config.toml
model = "image classifier"
train_examples = 90422
translate = 0.06
norm_position = "pre"
fused_qkv = false
moe = "soft"
drop_path = 0.05
shared_expert = false
layers = 6
pooling = "mean"
muon_scale = "match_rms_adamw"
momentum = 0.85
steps = 17600
weight_decay = 0.02
Rows from block 3 of a small image classifier, named by matrix and row number. Rows with one number within an expert belong to one neuron, the router's apart. Each number is 500 + 50 x the weight over its row's rms, rounded and kept within 0 to 999. All counts start at 0. Numbers have three digits each.
After each expert's rows are labels from the 100 images, of 14976, where the router gives the expert most weight on average: "colour at peak" is the nearest of a few named colours to the mean colour under the peak. Only what is clearly more common there than usual is listed. The data: stained colorectal tissue patches (NCT-CRC-HE-100K). In brackets: how many of the 100.
# router: slot weights (model.blocks.3.mlp.router.weight, 64x320, trained with AdamW), inputs 107-213
# gate: expert gate (model.blocks.3.mlp.gate, 32x80x320), inputs 107-213
# up: expert up (model.blocks.3.mlp.up, 32x80x320), inputs 107-213
# down: expert down (model.blocks.3.mlp.down, 32x320x80, transposed), outputs 107-213

# expert 6
router.12:496602521539511427476594533491462491540455437521535517459495502495417583417476384520522522420486436505432459500546532529460522515418477531629505536539464569472538574519580463518517494593461471440550545424454555543475578520407490468578549511560457515551467537428520505417614520461521563538535489508445513494510482431542450
router.13:559446453489539512537573630514465492427495424460529593550504406521516496505494414492455554423515400512591450540507596472507454516496467561573422494426501438481451532574541524494499499503559572480439471523534449577449485520410450504454469442471430433528494517433536533399590471465554575500562434463460546473600526472481571
gate.1:505521509541430573538522475571382544607440505572554545502479495536469386483492479505451504476607524428463455498474536443497509477567504469520424476528582546462475469513420414487428506473527505451479487551436474516481536518342523467488486456604509476463576527555525558592503489494424438538561497611502492510502518546528591
up.1:472531544454523509506478448475542494523501513480606507578421579485502476508515545522514492412436559526507495460420462546451539476467510420443508562532454440464512480534370509542486518571471440473437511570542464632475533491522462526578435515449511526507433432563483594471516536499477482407532427531503577471578534507436460
down.1:511496474409483473547435527517456494512462530577529490467489393484534546444510452519504388562533592414536507465448484434462569438482546446501528443497524513525496447486482436519535370531543418470545560589420453564491538542543510624600430520458492460504577418442494445419459535480448552513510498482474469532509494516512520
gate.2:548451340561517424483532547553510439583507464433483472506506506517392437516461548434496519471535585480506453467434485477498565529567457545538425520487483478474545483502516450451540490553517517533498542482556522582458455504382470420453484505515427487518421523522574482521544516526471545540505485483463571507336511582367549
up.2:520643412545510486452449529503546481637489493448583486464486556481491482490458491525473515488532519538475365440461478546487506530512463552314513483474491516497545461514569470444481457475483398525454547474440492493476508484407397512449500474514507472505464499458599488524495486534583458510492505489560503564410498518475510
down.2:474507552523531482430496681498506466471475481558468503495449598521484499513488505586473527526490514502532507452503526514534495528473543489553573499483548462443414474619501498532476583513523545497453527478483437540509575473427548479417524502502489449519487473469507417388459522496441498511590515538527560526488371516475446
gate.3:503381541473538499508469374486522499488502572486490613488405323566503535468488580508519424463509507461500515537470506567497535451529549501574500543533468501525565521379556451583536497444485535522564491470483489403500487478532528441523435529512492537522531523464500545509466494477544497396416546528453535510471467509497469
up.3:461409524480562513520454352479527521506523563507494633478441352590493531434465587473532418427519550463519500540456490575478567461530514528551538527533456529520571523389526436562529468432505550509592500430498487396493480497529542468533451537532500564523534493464527523522442477477585473418423553526483546512481451514482462
down.3:471500473530536490493456317477485504474476503486536496490445403475494482503505526463515438512472523489494514494490461530533508502514493493422510478512502632471447519390530522491558357517504507495453493454496588472516481450484590525490474510521522537499512539501511686530354537500455462462523608512503518610483503508550506
gate.4:606477555481518496511430516507526498493580518482507567501475348415390582485523501545458574583578424533378521505528522448477477502487521528412475447479544574540422451468446499446502468483552485489449475545433492526462590391546512399545441517498512441574462475458484469483521519509535534462537527494533550469652548426568474
up.4:609509560529515509484464551485536501508545520493494613485472373399427589436534453531440562593580426524390474489525503466411468517473493565422513448479558606531441439461494490485483530491513486480454502511366566543474556428537508394627436525523533443563480510470486462495540545506548504517510543517527553478608532465564445
down.4:457490446538532497534469586496527544535469466591454517490477389524515484512479484526376544537448470500515509630471505517422461546506478524518457492516538515496431496443481490489520518486563481478471513496536506454494429475463469474563509497487451607511517456493433517602411460472511549445548476480508540437489520519508531
colour at peak: pink (100)

# expert 8
router.16:455468539540531427562409511526494534366489459439587563447519477603599473553471545534433537451514497496486578515518496502456570473433484435461526479524442442455443421558539457609548409519493517514476487548467591549511529459559441513433517465497485468481528453456551489453475547482504529438484472528551544533495494522540565
router.17:480497490488479437501366518570530500454526412482500478497469479591526472561471524553468562494620497477564559528499533454437559569509472496484484444510472482441426383506466396518536461512522551539491490535489496588479512475562455483441535450504482499499466461421554440470545532519538577499456488511564475506551478604526560
gate.5:511485478613503521507530489488465537363500557540492545452418487480472570455566426494549515510499462474535430473498446534462487513513608650460558478458534581525510422491471464481487583426507454492559457481428524487487583455478563511508515509492588545539567572437483523470456502477586539586460554510553363474462460514484502
up.5:493451459355548451474549552498564522631439470417477443514593482592556471546421532490492490484481597518534493501473508501559597457509391413559508495520515360464480509417563574451534428526502576495458514501561446575520538556465480477481480517513405531490547404514530449511592547489424520490483471501459620492600513478459549
down.5:507529456494538510505493492561451494548537484400487433523476504526480503512418491556471367507473502480453526444408463590452498443486477503409493510492547497559590476496470456447495383533532518475482519500467487545508513508500569540450498497411504628479391491554576520462589540465551659595504521451483575474484457430399593
gate.6:454398458534446514572500456438493493485450446501469532503468444443601406609446531354510510479526455402465581516554527617525544443470437497530521496539572615464457494505490417468466505476402487540548487575514553446545573540468498496402493506461565540446470384499539507541454524481581405532629527494587522482383613578479519
up.6:442404502534483505574506523553543564526574551458434603523529518515527464553515461445427532461551590546526503466449506496537443494556551502400481440439449464514445506471471518473441433558420589414399580449543517452420577509482502517501475525480458441596559523461453496605566491526494545541406387506495411485546528475492502
down.6:475511509480569478468555536528532584463529501485511560454389484508520526504535530486489469445455472489447513513496498508396507478440453546513539482500542503466544515561555522480475524520395484546565523471518594495556489506558594485583432561548539438559412482511514494527466525483503589430508535458466593575529521590531478
gate.7:525490587578495451567504611504455516415490468511555467451507402527498575506499411517467492465518356552471545499518532476534467470464489469529520505426525485549402578455664539495485506539414495520503436475507516470442562469421439376514498512479492420511508488448437535492567509490459593543549516467548463467575557455499460
up.7:521490589585491460546497598500450522422481480512542471447510408534488578501501412498467489478519354556464538502512524479518463476463476467507518520442527484544409588448654524489479508536405489525491442483499515464423570485423430350528488517475494432503504488440434521501590509486458603546543520472539459461565560457496460
down.7:506527523454509507443491465508511521531475512479506488518457310519510498504437511626432486503500531477504501520497527523487473352439590550510519461493431481557525468650517481500516395513376570561445501545534413525530493403472547520457495467495533402498492580453516460461548499466526474560483500514500545537485558517507503
gate.8:477517526429549497494504375513502482460486483454430625474503567474639482525485523448478504549542490482562503475535508548545591582459467471337523470467581451488476344523583494499542534590507436530501568506519541427493514482468444494479539474509536466447514499548562392473566520504537404529484523452532461470523476540525477
up.8:489432470543421516519518648473494529521506528518558394545490426550366510481526432521516502427447492515454499519463501441480445433534503555626500524527442560494498639504440559489504494414514598430477422509480456576522510508501596498521500523473444539599478473456433585503516467502491573465537451560474530536483537466466577
down.8:470509452445535497429498511487523509568473473625496533490500514516519466517499524482518535465442491498524469402495494582430529537527493621581526499524504544497453492449472508507505478530450591510541508439449342466508425488471479541513467522477510404476520484528499461407474612460480565543486515538489597570475491480528598
colour at peak: pink (97)

# expert 24
router.48:505509496409471484517479533491573472523498477511589470585470449511393491493520434528457593507505480416458559551516642458433440605426548528422436461493535471512485383449574463404554450516641457509457442514530445569474453510617450555503500475479478508496505480458433498513460522500498547486535453504533470522589571526520533
router.49:499472504379442503414484522484568457508535472564582518547438478566432502524461481553439527520556472376519528511561551487423424569404542493454504386445519513539504355484491514473503461542602417526482476518450463626504483517567411494548474408543497535480568488451463501487454549525478503545485498521612425581530567526555498
gate.1:444581473498576514499657527470488567493505558448472498516536527516434529437512548422410482527477608444506516435459529463452543489488437482490623519533490536486556552454541538493573415522606468488498483470566553489484519521480471428594545492527526456545436439488474483476542490506503422524537431453476469473625529513549460
up.1:545419542479467470501395475543493457543517420546564552434466523512477530581496399518571527496469396546438487519532464551560428548543574505551445509488581557501511486498468460506477544521377557518535473519417478543463477473460475573447429496430462534371587503504493492518502464488484585546534579533513534451450511474416519
down.1:510446511481466463398470440461461525486577478512504513436434560547504536512495482551510402493515521447499490467566492468466514359478578438535580521523493592504556508506471529499462396519604500512367462448463444526450533511390680543488555485535531497449506495524535547489494556513474428513530511535535561592468425469484522
gate.2:464584456548526594467520533497596427564360508456498480464476479478354472508447538565508490557476541480500500498409476482500526564530509493428438509467481474460545493545559527461536452479438528538520505494424438469493532461541533461416433513492510517483483481514507549517506413497572642559415500437438521481587479567481543
up.2:485541495550501562462566484510564434550354467458513518448490462485355463503470495557502508550514543467501541499409448483503513590555536485459433513487500510478530518529558511472533454502427522542511496487424414506482518435549545487378395529460531519500479471525498563538491378500554636579458517474447560488575480563481498
down.2:520511422482454470517448459528515472502437511469523503479570545507526542516471477526569604543469478448603507447449457355461530472461504492586525441513510439439497524342471520517523601513468517534372517484462515532498361499471472496491527553525506555650455489529555459448495605533461286529482443513509518480490461495522461
gate.3:495611524434442536458520518501472504563321520488537436512495494535540540484501461478503572535566544490462555500520523415514435472482522462535501528483448461521526531412532496544490550562555533454513445488473590516514512564510478474560601491508584488539463466504359513442471543507553459471510513539494582495529505473518493
up.3:511440511584536452537591440491542501334536543535468516494535474495350484475482549573493530489386328470528461492519468508436567489489461536466490485504485435494478476543476497497513465430532444552443487538544418484573487469475528490554467455465493514528543548498575506494482506500450523458513494508524485487435487512423476
down.3:543525470487414474556485552456473469537498509413484504471452417547464467532482478532549569520485446476466551547531518543500454562510546548407525512489444532513515419450487503560520495511591485501656471547509367480444473501528383534525501461532459431614547527494523444463507628551526367533563421517524613554529502505487366
gate.4:488438608428489499425473493510439551370476487513532568471504430525490462452479550535545476499472485495568400546522532593522600457522443475571565415517415515537472471419526517487470499528462482428427528509556505446448449514515454447523585469571437535578513559506512565564481576441541420419519526524496456519452490585467404
up.4:607582401498459543502570448554524437629461480511525498511518541479474533595470440468476477519453546543412587406445449479477477470560522512528437549483540510495516570531513501527510491466468567535574490444441470517533501543559497599411420516478577462449446453484428454452488456553485494565460490522422552521409519430576552
down.4:531522555514458528390477394582473499480490488417417513466460545490580496476482556495501472562524547491471560450550480376504533482553567516504575474467414518490502459514519539483617622508495570526483565567500421560513590529545442498498383549583516453460454556534451387523468560512526590522512478516540564510429511544533473
colour at peak: brown (36)

# expert 19
router.38:477447460536407483423495567495571474475506532566455453453440468586493474540475553462469464552523440319548485492533531539473541450431479515477542348439480503512523448484511501520536479559559465549490528585390493535576408495460461516502492374585490577478636452437508500491487536604452514487445468462612460500519532574524499
router.39:544519491518485501460487516502525493491507491594459452451369457571496481511448529478451507506539418334490466461541533558463451534404478524462579386449575515537550504501528498459461504533526432537495509515383532543523421474444510468489451420561542522446599463461508481513407501612462507543448495471604399531504478467533539
gate.0:514447481620537515592484549508416556503454565483506560534471422554558449572484489436487467412539552508513559487509465546541527333611417429505503537479543458485512546500472508391500444493561540571592471459546458417428495475542553447427406527498458498530477530515494572514304446487608398367559489471442499551484512496488480
up.0:486577493432450516419479457498574436481521470535498525489498529419464553474503521512507521568477412482466443502482547469452466666439565611452457502488395513492501476519506508582524562447475457426373492569417473579553537495488482537518539472488462467506519479472488431503709552517445605594473505534540458447539470499514504
down.0:489537538483547498438479573518495493606463471479538498535522477505505487530508478551443605522466521485437499515506528416433450420546531471616478490458543456500514518485478480481397503470494490506679513495512462459471469493465376526509540491534532365552486446500488480442482415503501474580476448497516460432484536491450539
gate.1:568463406591480544528591530501506481525478529562538524489564435581546415526479498408482505543403309500488496515546523500527554477542431471620492492511446466478574506575528408398538496463462551509408458498531528484545496590456473582567486477554526520503520493487511505485556492510511593513559454567532481563465456522433662
up.1:528451414578473523525608588488468494523433520512573566491543422578486435474502508359517500527387315483459517487512544522504487482556404464586547464518439398475583552484530435404522520471481536510397466485553534487527453577421510603565542500505549525503482510500518486493569495500533548531552425523510466526416498550412652
down.1:471444525506419537439504492491470514505489491447492502530475438505487474489468510590499590545494504494529486423608528499534514599506488508578455549482487492457527523423513481466475395451616498535661556552496493531497501411482476504451492442492466373673485508450420436439476523485455566673554443544506579497501563490492387
gate.2:466601475494506470428519505468505489497464528452547391578511542517456483518433460460540458440591540553557502479496496488524468429409441457598446537489473554469435623522441473589502490600483473471591490509476498529508587510512529462494455518513313483557469469524538452478401504548484516451510462555488559549474504452519404
up.2:496656483457467527403575505517593488519466564539593475556514559479482522474405480422560412543441517515509430450473481554466563402443506492599538548501387563496421523471483515565484457558444474502509515505448479510519572500489399577549445555529519553447484440521478481534483477535504483476463453552496531551524445448567523
down.2:481485538534550490540506407498521464494483508535506502545499404528448488524496523548492629427446444523563526528509523671538498679571530516473518526441485556458533542488453490511456432460496490499640484483523575506415438433484483458524486522521498471507526514498512508467415562517519427455553451490541635457500560533547494
gate.3:507497497522504473502500488474603512534446561519444481464469552467447494503475463490508495511507432533498455512512502571512540565517479501365469438503586365498513483597502557517514373553533539484573491488552475563518478528522507479495423511453536492474553554483459488508435477506548548620471500517562498529669503553584448
up.3:476505518497490511494505519533394482468528432483548501548527440529559521503530531476484504498485552473511523482488490449482458450477516496615535551502434667506481500404504445500486625455443442513413502508446527441478509478478490510513595490540459507548454462521536495493587525487470439408504499471458514478334498446406556
down.3:547507523488549462482491397492501533453468500460488523537539475489453500498469479468524428457501507528554528459574504588540483492514472526298461463462478562497517473468549501553429507497382490490615474538528433472514612486505685532495516480506500482593529463495354569461514476496494384558490502509480567439527570497539412
colour at peak: white (88)

# expert 29
router.58:492414377422494537498549469445556444476475487513441401523483396495449474513433437570483452571558467344353547521483525447506506528531436423477535454515513410456489550530516539502578504606488542563427465497516542519472491511487595515492479502547507537507548560463477476503489479531442547528486477423526443574607487557479561
router.59:510521579540542491553529510482483518502548488572425391438525562458484513425417517411498500523473460557519405473490440511451514452513430471490546494556505443515547596522556515518463501606406567433566540435442573429476472514459540424586435529620547525453554399571455510554574486463518539502445608526503484582463415424590564
gate.2:497521495478523441522471560487467498514497543464569520467518578511512451491497555385515432412440548522524450439505488535540473459535398558442566508489525425432462416567500498553472552452492467474567460467527480507506471570464456543477497518469542573500480513481598480541458487484440416495550492498480452493493467519391466
up.2:469511532414502515500463421499552518534491467467530470536508446538491529494527519599491530544429513533490529514449481473522527530469562421532425469486458546526460487350519520421486480495517542507460477545536517448511572514522415503478597504504404451600456497495401472474714564479433597485446494493506506559533556518561540
down.2:640473528527461536443480488512506528509528514476497550484490545493516505537494508554494583472531510519468561557471514473510439663509490479476496485449523480473488491486501494462451505490645519519370480550428562528494434542470509519490502451496484388534450465500572327491464380515497501489508480490510354345476516515504448
gate.3:474528498431503521527428430510488565596510595527512435458468457526400482424500506529544483545468562500542529519477522541535440532558558426605574480534513472511510459527445490482456429456461575543551548567571440534493454474647480557529514476523590516442472473523449492526315492496579443543473480499493507536431514530526568
up.3:548523462538521474443612560481531426439520384526492533519551602470546500502476452487462501491526397496460471495513511444425578520424439587425506549462480570491476565535563471594544535584451459474439515443449519450481557503365548473488483511516451502607548517510561483488630486510475567421510491489546487481544456493446424
down.3:498481514456493457564483552514442474513490488424489514518620474470481506486520484595523424470458492504473525424444499509471499588471541501502446508473534496469528463482491512461444588478548459485506507606499596533473409569502475502563513490456531561494519486462507508521598506519431501488515374502497495407516435482531559
gate.4:522460502565472502571598607513473501498512444485509473464506445507367462495432598425587514491524650535482454504473540484433523554564591426524483530504490489461510476511637510534514485556530563474506410467531536583514427484399536419444546542492526467499510426471510460473566442472387479483480516489437474460478405516445509
up.4:539524431537490431501490450488555508531571493482484532456511463557442463473476528505477487490505613473489439471526500509484470561471572533380653435430496556469444434578509526491535507480595539498431512447464511479566418527453546541490438526506531486515481552522528510539424503533460515515525543467512465505445462547446565
down.4:554482553503556524449515479512538504542549474497501473535484559467522530507502476414473506509518431507528518519529533545474499351463509443423496448485520504520534522415509527506516379472412496506456478552529300478536494537535530513430461554495531511514446526511463544596472454481491498491454484548502489632480532469525534
gate.5:459402498522480514492529375484468485513510524564566499541477510593502424540479564388493452490531615453577532526487496520436533447514417499459511483518454500493516526574512505549540574527422577510512438476463516452488504530542440453482416463531444504500502541514510483543301502532427595425478513526510404520436449554495460
up.5:465459532467463473539518472493456576514404464515522434512517559475453531543515620639515484590508385458491532512456502568562530485491586496458455504511455482518544492540511500578546460473475445599582544507471486512533417455480434526461529485478660510460526477536426492471546545499406441616538532475502495503566484506425396
down.5:418507509502412478609492505517507471534473506503456506465572528487523488466513493527461610533524500500530447442495505454504492510422474352598521480525445504488476508716486517473517516504510560496461488510508478495450433508503546535509478530505482413469524448492467402512603486492475524523461436489493480453517514480488458
colour at peak: grey (63)

# expert 13
router.26:514463486509544566485578540527452507551526465600495526458554538488522433497426545419544457475424503429549524518506453516472447497499379482589476507543523514550549561611513458470538517483447587464483466500538464446463443550472527533562460535563528480478531454577511488508495409457501509488529585585484466514424407493479500
router.27:498466463440427549439529563539529448494549489537442525534431458523560537577476454435436488568537444345419510448563523485512414499459404551500534413422595524554486479530490489452542475462540439459469477541489468568489479504471519446550555373553464540511593494410446513479459485554469463505446502462599395533543590456472507
gate.2:567561568449544451536480491497525524473509412491448462548475530529481569455510503532485497557491525502460642390514496445452495459525533523478462424561525526480498396474587527555386439449531491484418487481456551482487472501478453502496518508437511571504517540440486417424472554486465550630511520547548459517531475564570494
up.2:417542527479468568488491523467512499466467597423552484524587478467536489540489462562527509459543528534570540578438482455546561484522463399518425478507445400440603524580419527494545550535497439466401403510534429518520530547573600405493471418517558430488454527497488590520531495491559517473600461464469574531504511461450446
down.2:522510422466568521527537515433549489423617573538483552504553573506425452501482461393474453433491469465444521508550597512546554461454479494558455423444546497495551530412502489504454528548563600551476510519486521441537526583512470548467522406499604485450518544578531614486483458480543441558694421414491387446550494560526466
gate.3:517431519405451548475542452515486526597500514540556491461426479493475510480525416601488481441433472451488516517473510529488461472556537580642424445517484556518536518591468473555523540516471448473515418578510419478545434474613444595565537518524431487505534486506445550495514492492467528464568473598529472451517484505519456
up.3:536526455439504496416555598502472528513545558454599512511471461499490491473477537393468505424432404526502509497447529439465520482625598535482476502480398540478464467550530474524516537503465437437544423505483543588560544454470500507398552506503466550429519473464472560448451515477463526479475513495542542502501471538470468
down.3:598506472464512511430458454505551490565455497374520510488461411500523508500512530492555534480480463440498508531515490464481533518487564398525500521478411519490468502311501476530520427494510480486374494487515645448513517490532453459500513477486505494521524437503409532468504483496493481510458489472520327427463425521467475
gate.4:519488458448560489531452561425500481450487556494577460517467522527522405490463491552532580584490453540578531512460470488515473467527534512567495401522439483530498565470648423477514500469574457484490557559498596593520544457533490468497465448476493358517498549496471509447423578430493500501492498531483432465476549498506566
up.4:468542555570479555453410386458572582464518483512525536489461479520487422422536545550468471478462450529461521582530507575485440511513578427530532461434495551491584433591441538629481527535407508582485524445460487541479487385394503541401442435435612423434396501536478478434572532481599536466499419361558464468457480511535454
down.4:470595487453510454502462436429427435538506502528475493475498448560470406439530560458489545542556515428563383539403510475509441511440487475468527591494460485452486522587548466501458542464498446565427550482506489485572470597446487498457466561467541573534505467578422496462502457388485550491499396483392505453465522450460504
gate.5:465505482488542502521434563493574495506424461571459570436388526505576464533434455501479470551584548419548493511544503477535421521563494513550539401519577463494452454574486534462506451529517564595498535486482469461424440525525480559564463412525518528506501530522547500519389442505631500482548544529565319539513456591535513
up.5:550497500552494481453622560521500429474608532500492354506485520506316559474532485509531493584442418478453522467464509561463555426480467545499447577521485417503393514465570454569524534539544458517615493479483490537570570487509543494463428537459481569408500468467540483475627513517474558494454439495397630471535476532579506
down.5:436540499498535517455497552482508515540503511507534498535544571482494517514473509533535531469552462484519467481500491497488512437539536587493455496521482549520496505523474537497424486492450567564548511508504367485508480567522468505470504537482536508495551412517444556530440495537487491473507422456509483464459417514514457
colour at peak: pink (84)

# expert 15
router.30:509468470449432535527504595511537494412560465568469513503461438502516463488477482602461538578506439334517470585519560446465456489452501481487493346416523515472481499569496472474475527582502509605470505549463539570473463488531439522422470342508534504482563479436491473491459507591470526485493444457610394432533501600488532
router.31:572571457448487517480566568548551418476415483527487504444488470489418546520497440596454586493564478484409439534564576540510507504512414569537542482468450500498549499539516504475498504506579523501463497521454483655427580472399421558521551497500470465471481516402529472460527520526468546524539488501514494451484468512476471
gate.5:524586457575474517545522454507572565524504588509432556434462564418410506448509456497509486536549469520485504494480493562508525517565530547400437433483580473486500499576524501555499449514491520468532475557532478543530516501627493461529483499484521487474534507527490513506493462504601594576517498554506521496566458523625480
up.5:469380541430523481457485538480430449477490421508575443576530430575585491548492558521480511475455547498509510503525502440499474487439448444588546565513420527526521491416472503452499553515501494525472520452459504460473479494401487551465527496517484496516460500476507488486515546495400411435488494432496482516435543456399523
down.5:520458495492508474626478486494515503427449517461502516525512484472464499491500499516490435486531491510493495500598496635534530538500549517463401438469563515504508473465489501523503510482356466536636499550530460568528624459515550510538498471484466391583530417497386612448559443487518534651533510487494639468500468487496480
gate.6:487394489430514431490540621462517423516384484424500432536443492525416438552541440551501545377525469521501509518538523457579544435533454468562459505463519342511454514537542571552507469526468455525522491505628496508435494466458468505461530486447375374515437548505447506413539525481534515483523504493519426518535528483450482
up.6:503389482420518428480532629465511418496386487428504449539461511516422431549543443537497542373519448520495530513547520459563531452536443482554447515460525346517444512564547572546503465512478453506506475503618492506442487468476462501465515478457373358521425551501442496419553537482537502481519516482525430523527531475468479
down.6:519513495496454467486515515469543502473501493518470503521456471477520495508520497502543557500491511512500463501629511513450528375505498514447522524507397492543477460554490511505532413515477418525552500502486507522520449422480562517513478487513470341468503576497449604403456490484516511442493498492513478567485491490485410
gate.7:540440448464483526507397576572541476506509453483450492489486481442535517616496308486523474505543392523477576479477479449502371578520444529555399529465611482485449668474437524426507526487479495529524447535538431461428518532551476522444399507503435469499472484482509464530499460512482596484518500495448528504533508404491555
up.7:442535536518532457520638514451472516514516521574590510499500489578507434505475603380476496507467582448536549493541485551515529478566480444459579450501512519506505413586539538545543499508562501552484558396409566535553428477448520542490543518541626480462555476527510531459455519499480406539528526487546436505498444569560510
down.7:582519498491510468290523515516499454473508504474488515482355418478481526500476495478501512503494497489543468514556469527472549420496510452462561491529458522530493531548493523493581407508384505517390508490483447526506529472466584476498528464494497372580514520508512535464493531504503412476507571481514602555482565517480518
gate.8:492639520472463410479544438475491488473418442559537552484525481465462497525507493559507480505538531484536498540467475541527518420481484508673430526512461436477495502557424405431485522514585429468543474614578520530463572521488460491573587514513508538482514532478475554550437536516444471483488501554523592520411491496474554
up.8:483644522513476408441527472441503501514428460545512498466507501468471513491488454534498478577551502512540422536470473526533496491448531525595466504500470398480509507545495439452481527525586432453545502623519548560454565513469509509624606544519559553468490506487475576570443513520447464501452511549507590526412485511535563
down.8:579495521526509508432465425499507524463529500651469520465454558523484530491465485380531439514532485524424477629475489564527528371554463569351474538514509529458509521512511482542560450525379547508462483493546464445514530537501569474549487528505486546559513566509473617506410466531498411492516607451525523579522483497482492
colour at peak: pink (90)

# expert 1
router.2:511572541508508538523431402459588525472401560425480445478432519497414586421499543601522478499531550580521448470434459571457470437467620536448542567505373516510570490404561512562419413531483471491512545390510500492543636474552449427472530509485531556542474499479426523514499529477507427463446517476492525470499501501520432
router.3:425455478407438530453512467508572467524451509482413514563439438565504487503493511574433535572563540448546457535558583486528519474486493560488581444487465493428454408450443498535458461502513516534532531532424428549538452457420523534450517383540480581482545488452538477439579483602401474525426455397569449508492566551505525
gate.2:416435483536586503478540601481534521451395576471517337477446508546400447512511482490492447437511460460479478480535518592487511503492600565452491490472390525473504454578527509532550543517530455485465500539469484507567597464457514558525629418463450456570504550466494495388477510462472398416488457475495477523488502496463473
up.2:451467476527587514487604635457539478484303550511464423474473500523415495473513453448500478489490496504441462489501537585471494463526565518384472523510408553481556508503536523479492514501479467473545528522423452577538530416514490519512630454486579494589522517512392527412463549475516422391498484458448512493520484490494438
down.2:492526464540551486500524337495459563484533522528487482507417593456493498497503519441530425519497440472519512460476487569441463510506476524434465461546478524479430522517503507519476440472448499534477513482534440417524506451505524488524493495492522597483499524513613466509455572462479510561438559470507424598518470522530457
gate.3:587432503570535512614528441476465507542417538534463540518496459555404555479523485444527570470571504490422475520496510392472474477505370474482528486495354555525642543555583421524560567531470535455482542415439546542509505462556533439504401523551562487506478520464402505514429472477629517399518523511393581468552512487479492
up.3:485419452499489498456607475489527453501382509526478565476480465568427447536447394470462485428503561472497444528515450547456519499512396532587470484525548505502672536494531385449594457533508502530464475467586625507470698502598539505542433495556500569507444522432450483529476474492535507428483531502424533553543446480455486
down.3:540480478473485427546564574482481554443492485453500501480432601534484531512503501382518474536452518518526501529587497560545522434496478520417565509490441513484525478381514503479491504486485538489508480423503535488483490567451652510499528501499521452499491514566569549478550488525437441459460519524502540619466355483546554
gate.4:611399449526582501540500440517523493463539550463555509458489450558545482541498499478526492428497513472422557511548505460600551505448536546468445505464515492499507566426443480456517427459661456508432505587552496504529576525519516590482397520436533474434435513486494491493358486504461520408568498574540521477534479474459598
up.4:452537523569400569440449537514422547493456470523415542506518525420521503421507514502497502515575428519547465483452550485468530549503532537629534479510524633497436447445587528551538498484355497479490480449458510464454417479492449409501556484524523564490497500507469529552586525531460535518476455450487490534612558497607404
down.4:524486583521526536567433522522525551551531474459501506471480461511485483477532477465456505481503450478457512531477493484474513497471516618463546508494551477487472476363468514413466571505491572462537565468462576572506472498516437517536530577495488483505484483515475394493469454516459578462497409504481467389523461515511547
gate.5:555464489458488538504474350502466584434587527609523496517453593475502515471524613611548490484577535427515504496494477477473566584507636511511505428498489630528452503525424423554472520453542465503560500509478464480519531442466519581483452488515613495477508531499388480469493455566505520526548556525578362488520478565538485
up.5:580468465494519549493491350496485558467551551609503491551444585490500517469550645650542524468555507434494477486462504456459504561505631540507497447477496556520425539526438435597476496421576484536527484474485443464500496456456526561479425476506602489525505542510394501460464462554503523473545544508555409498499499564505462
down.5:483511523514560540522484384486472522434524507563514526545486451502498453489518492510507545511479615501475463555521503465612431557547509477376514524493525501476496500604473499509413549517577450585420461515485576473536394462494421497466486498473434489489520470441559441454414480484553498491489501439501475471541508521517521
colour at peak: brown (51); grey (47)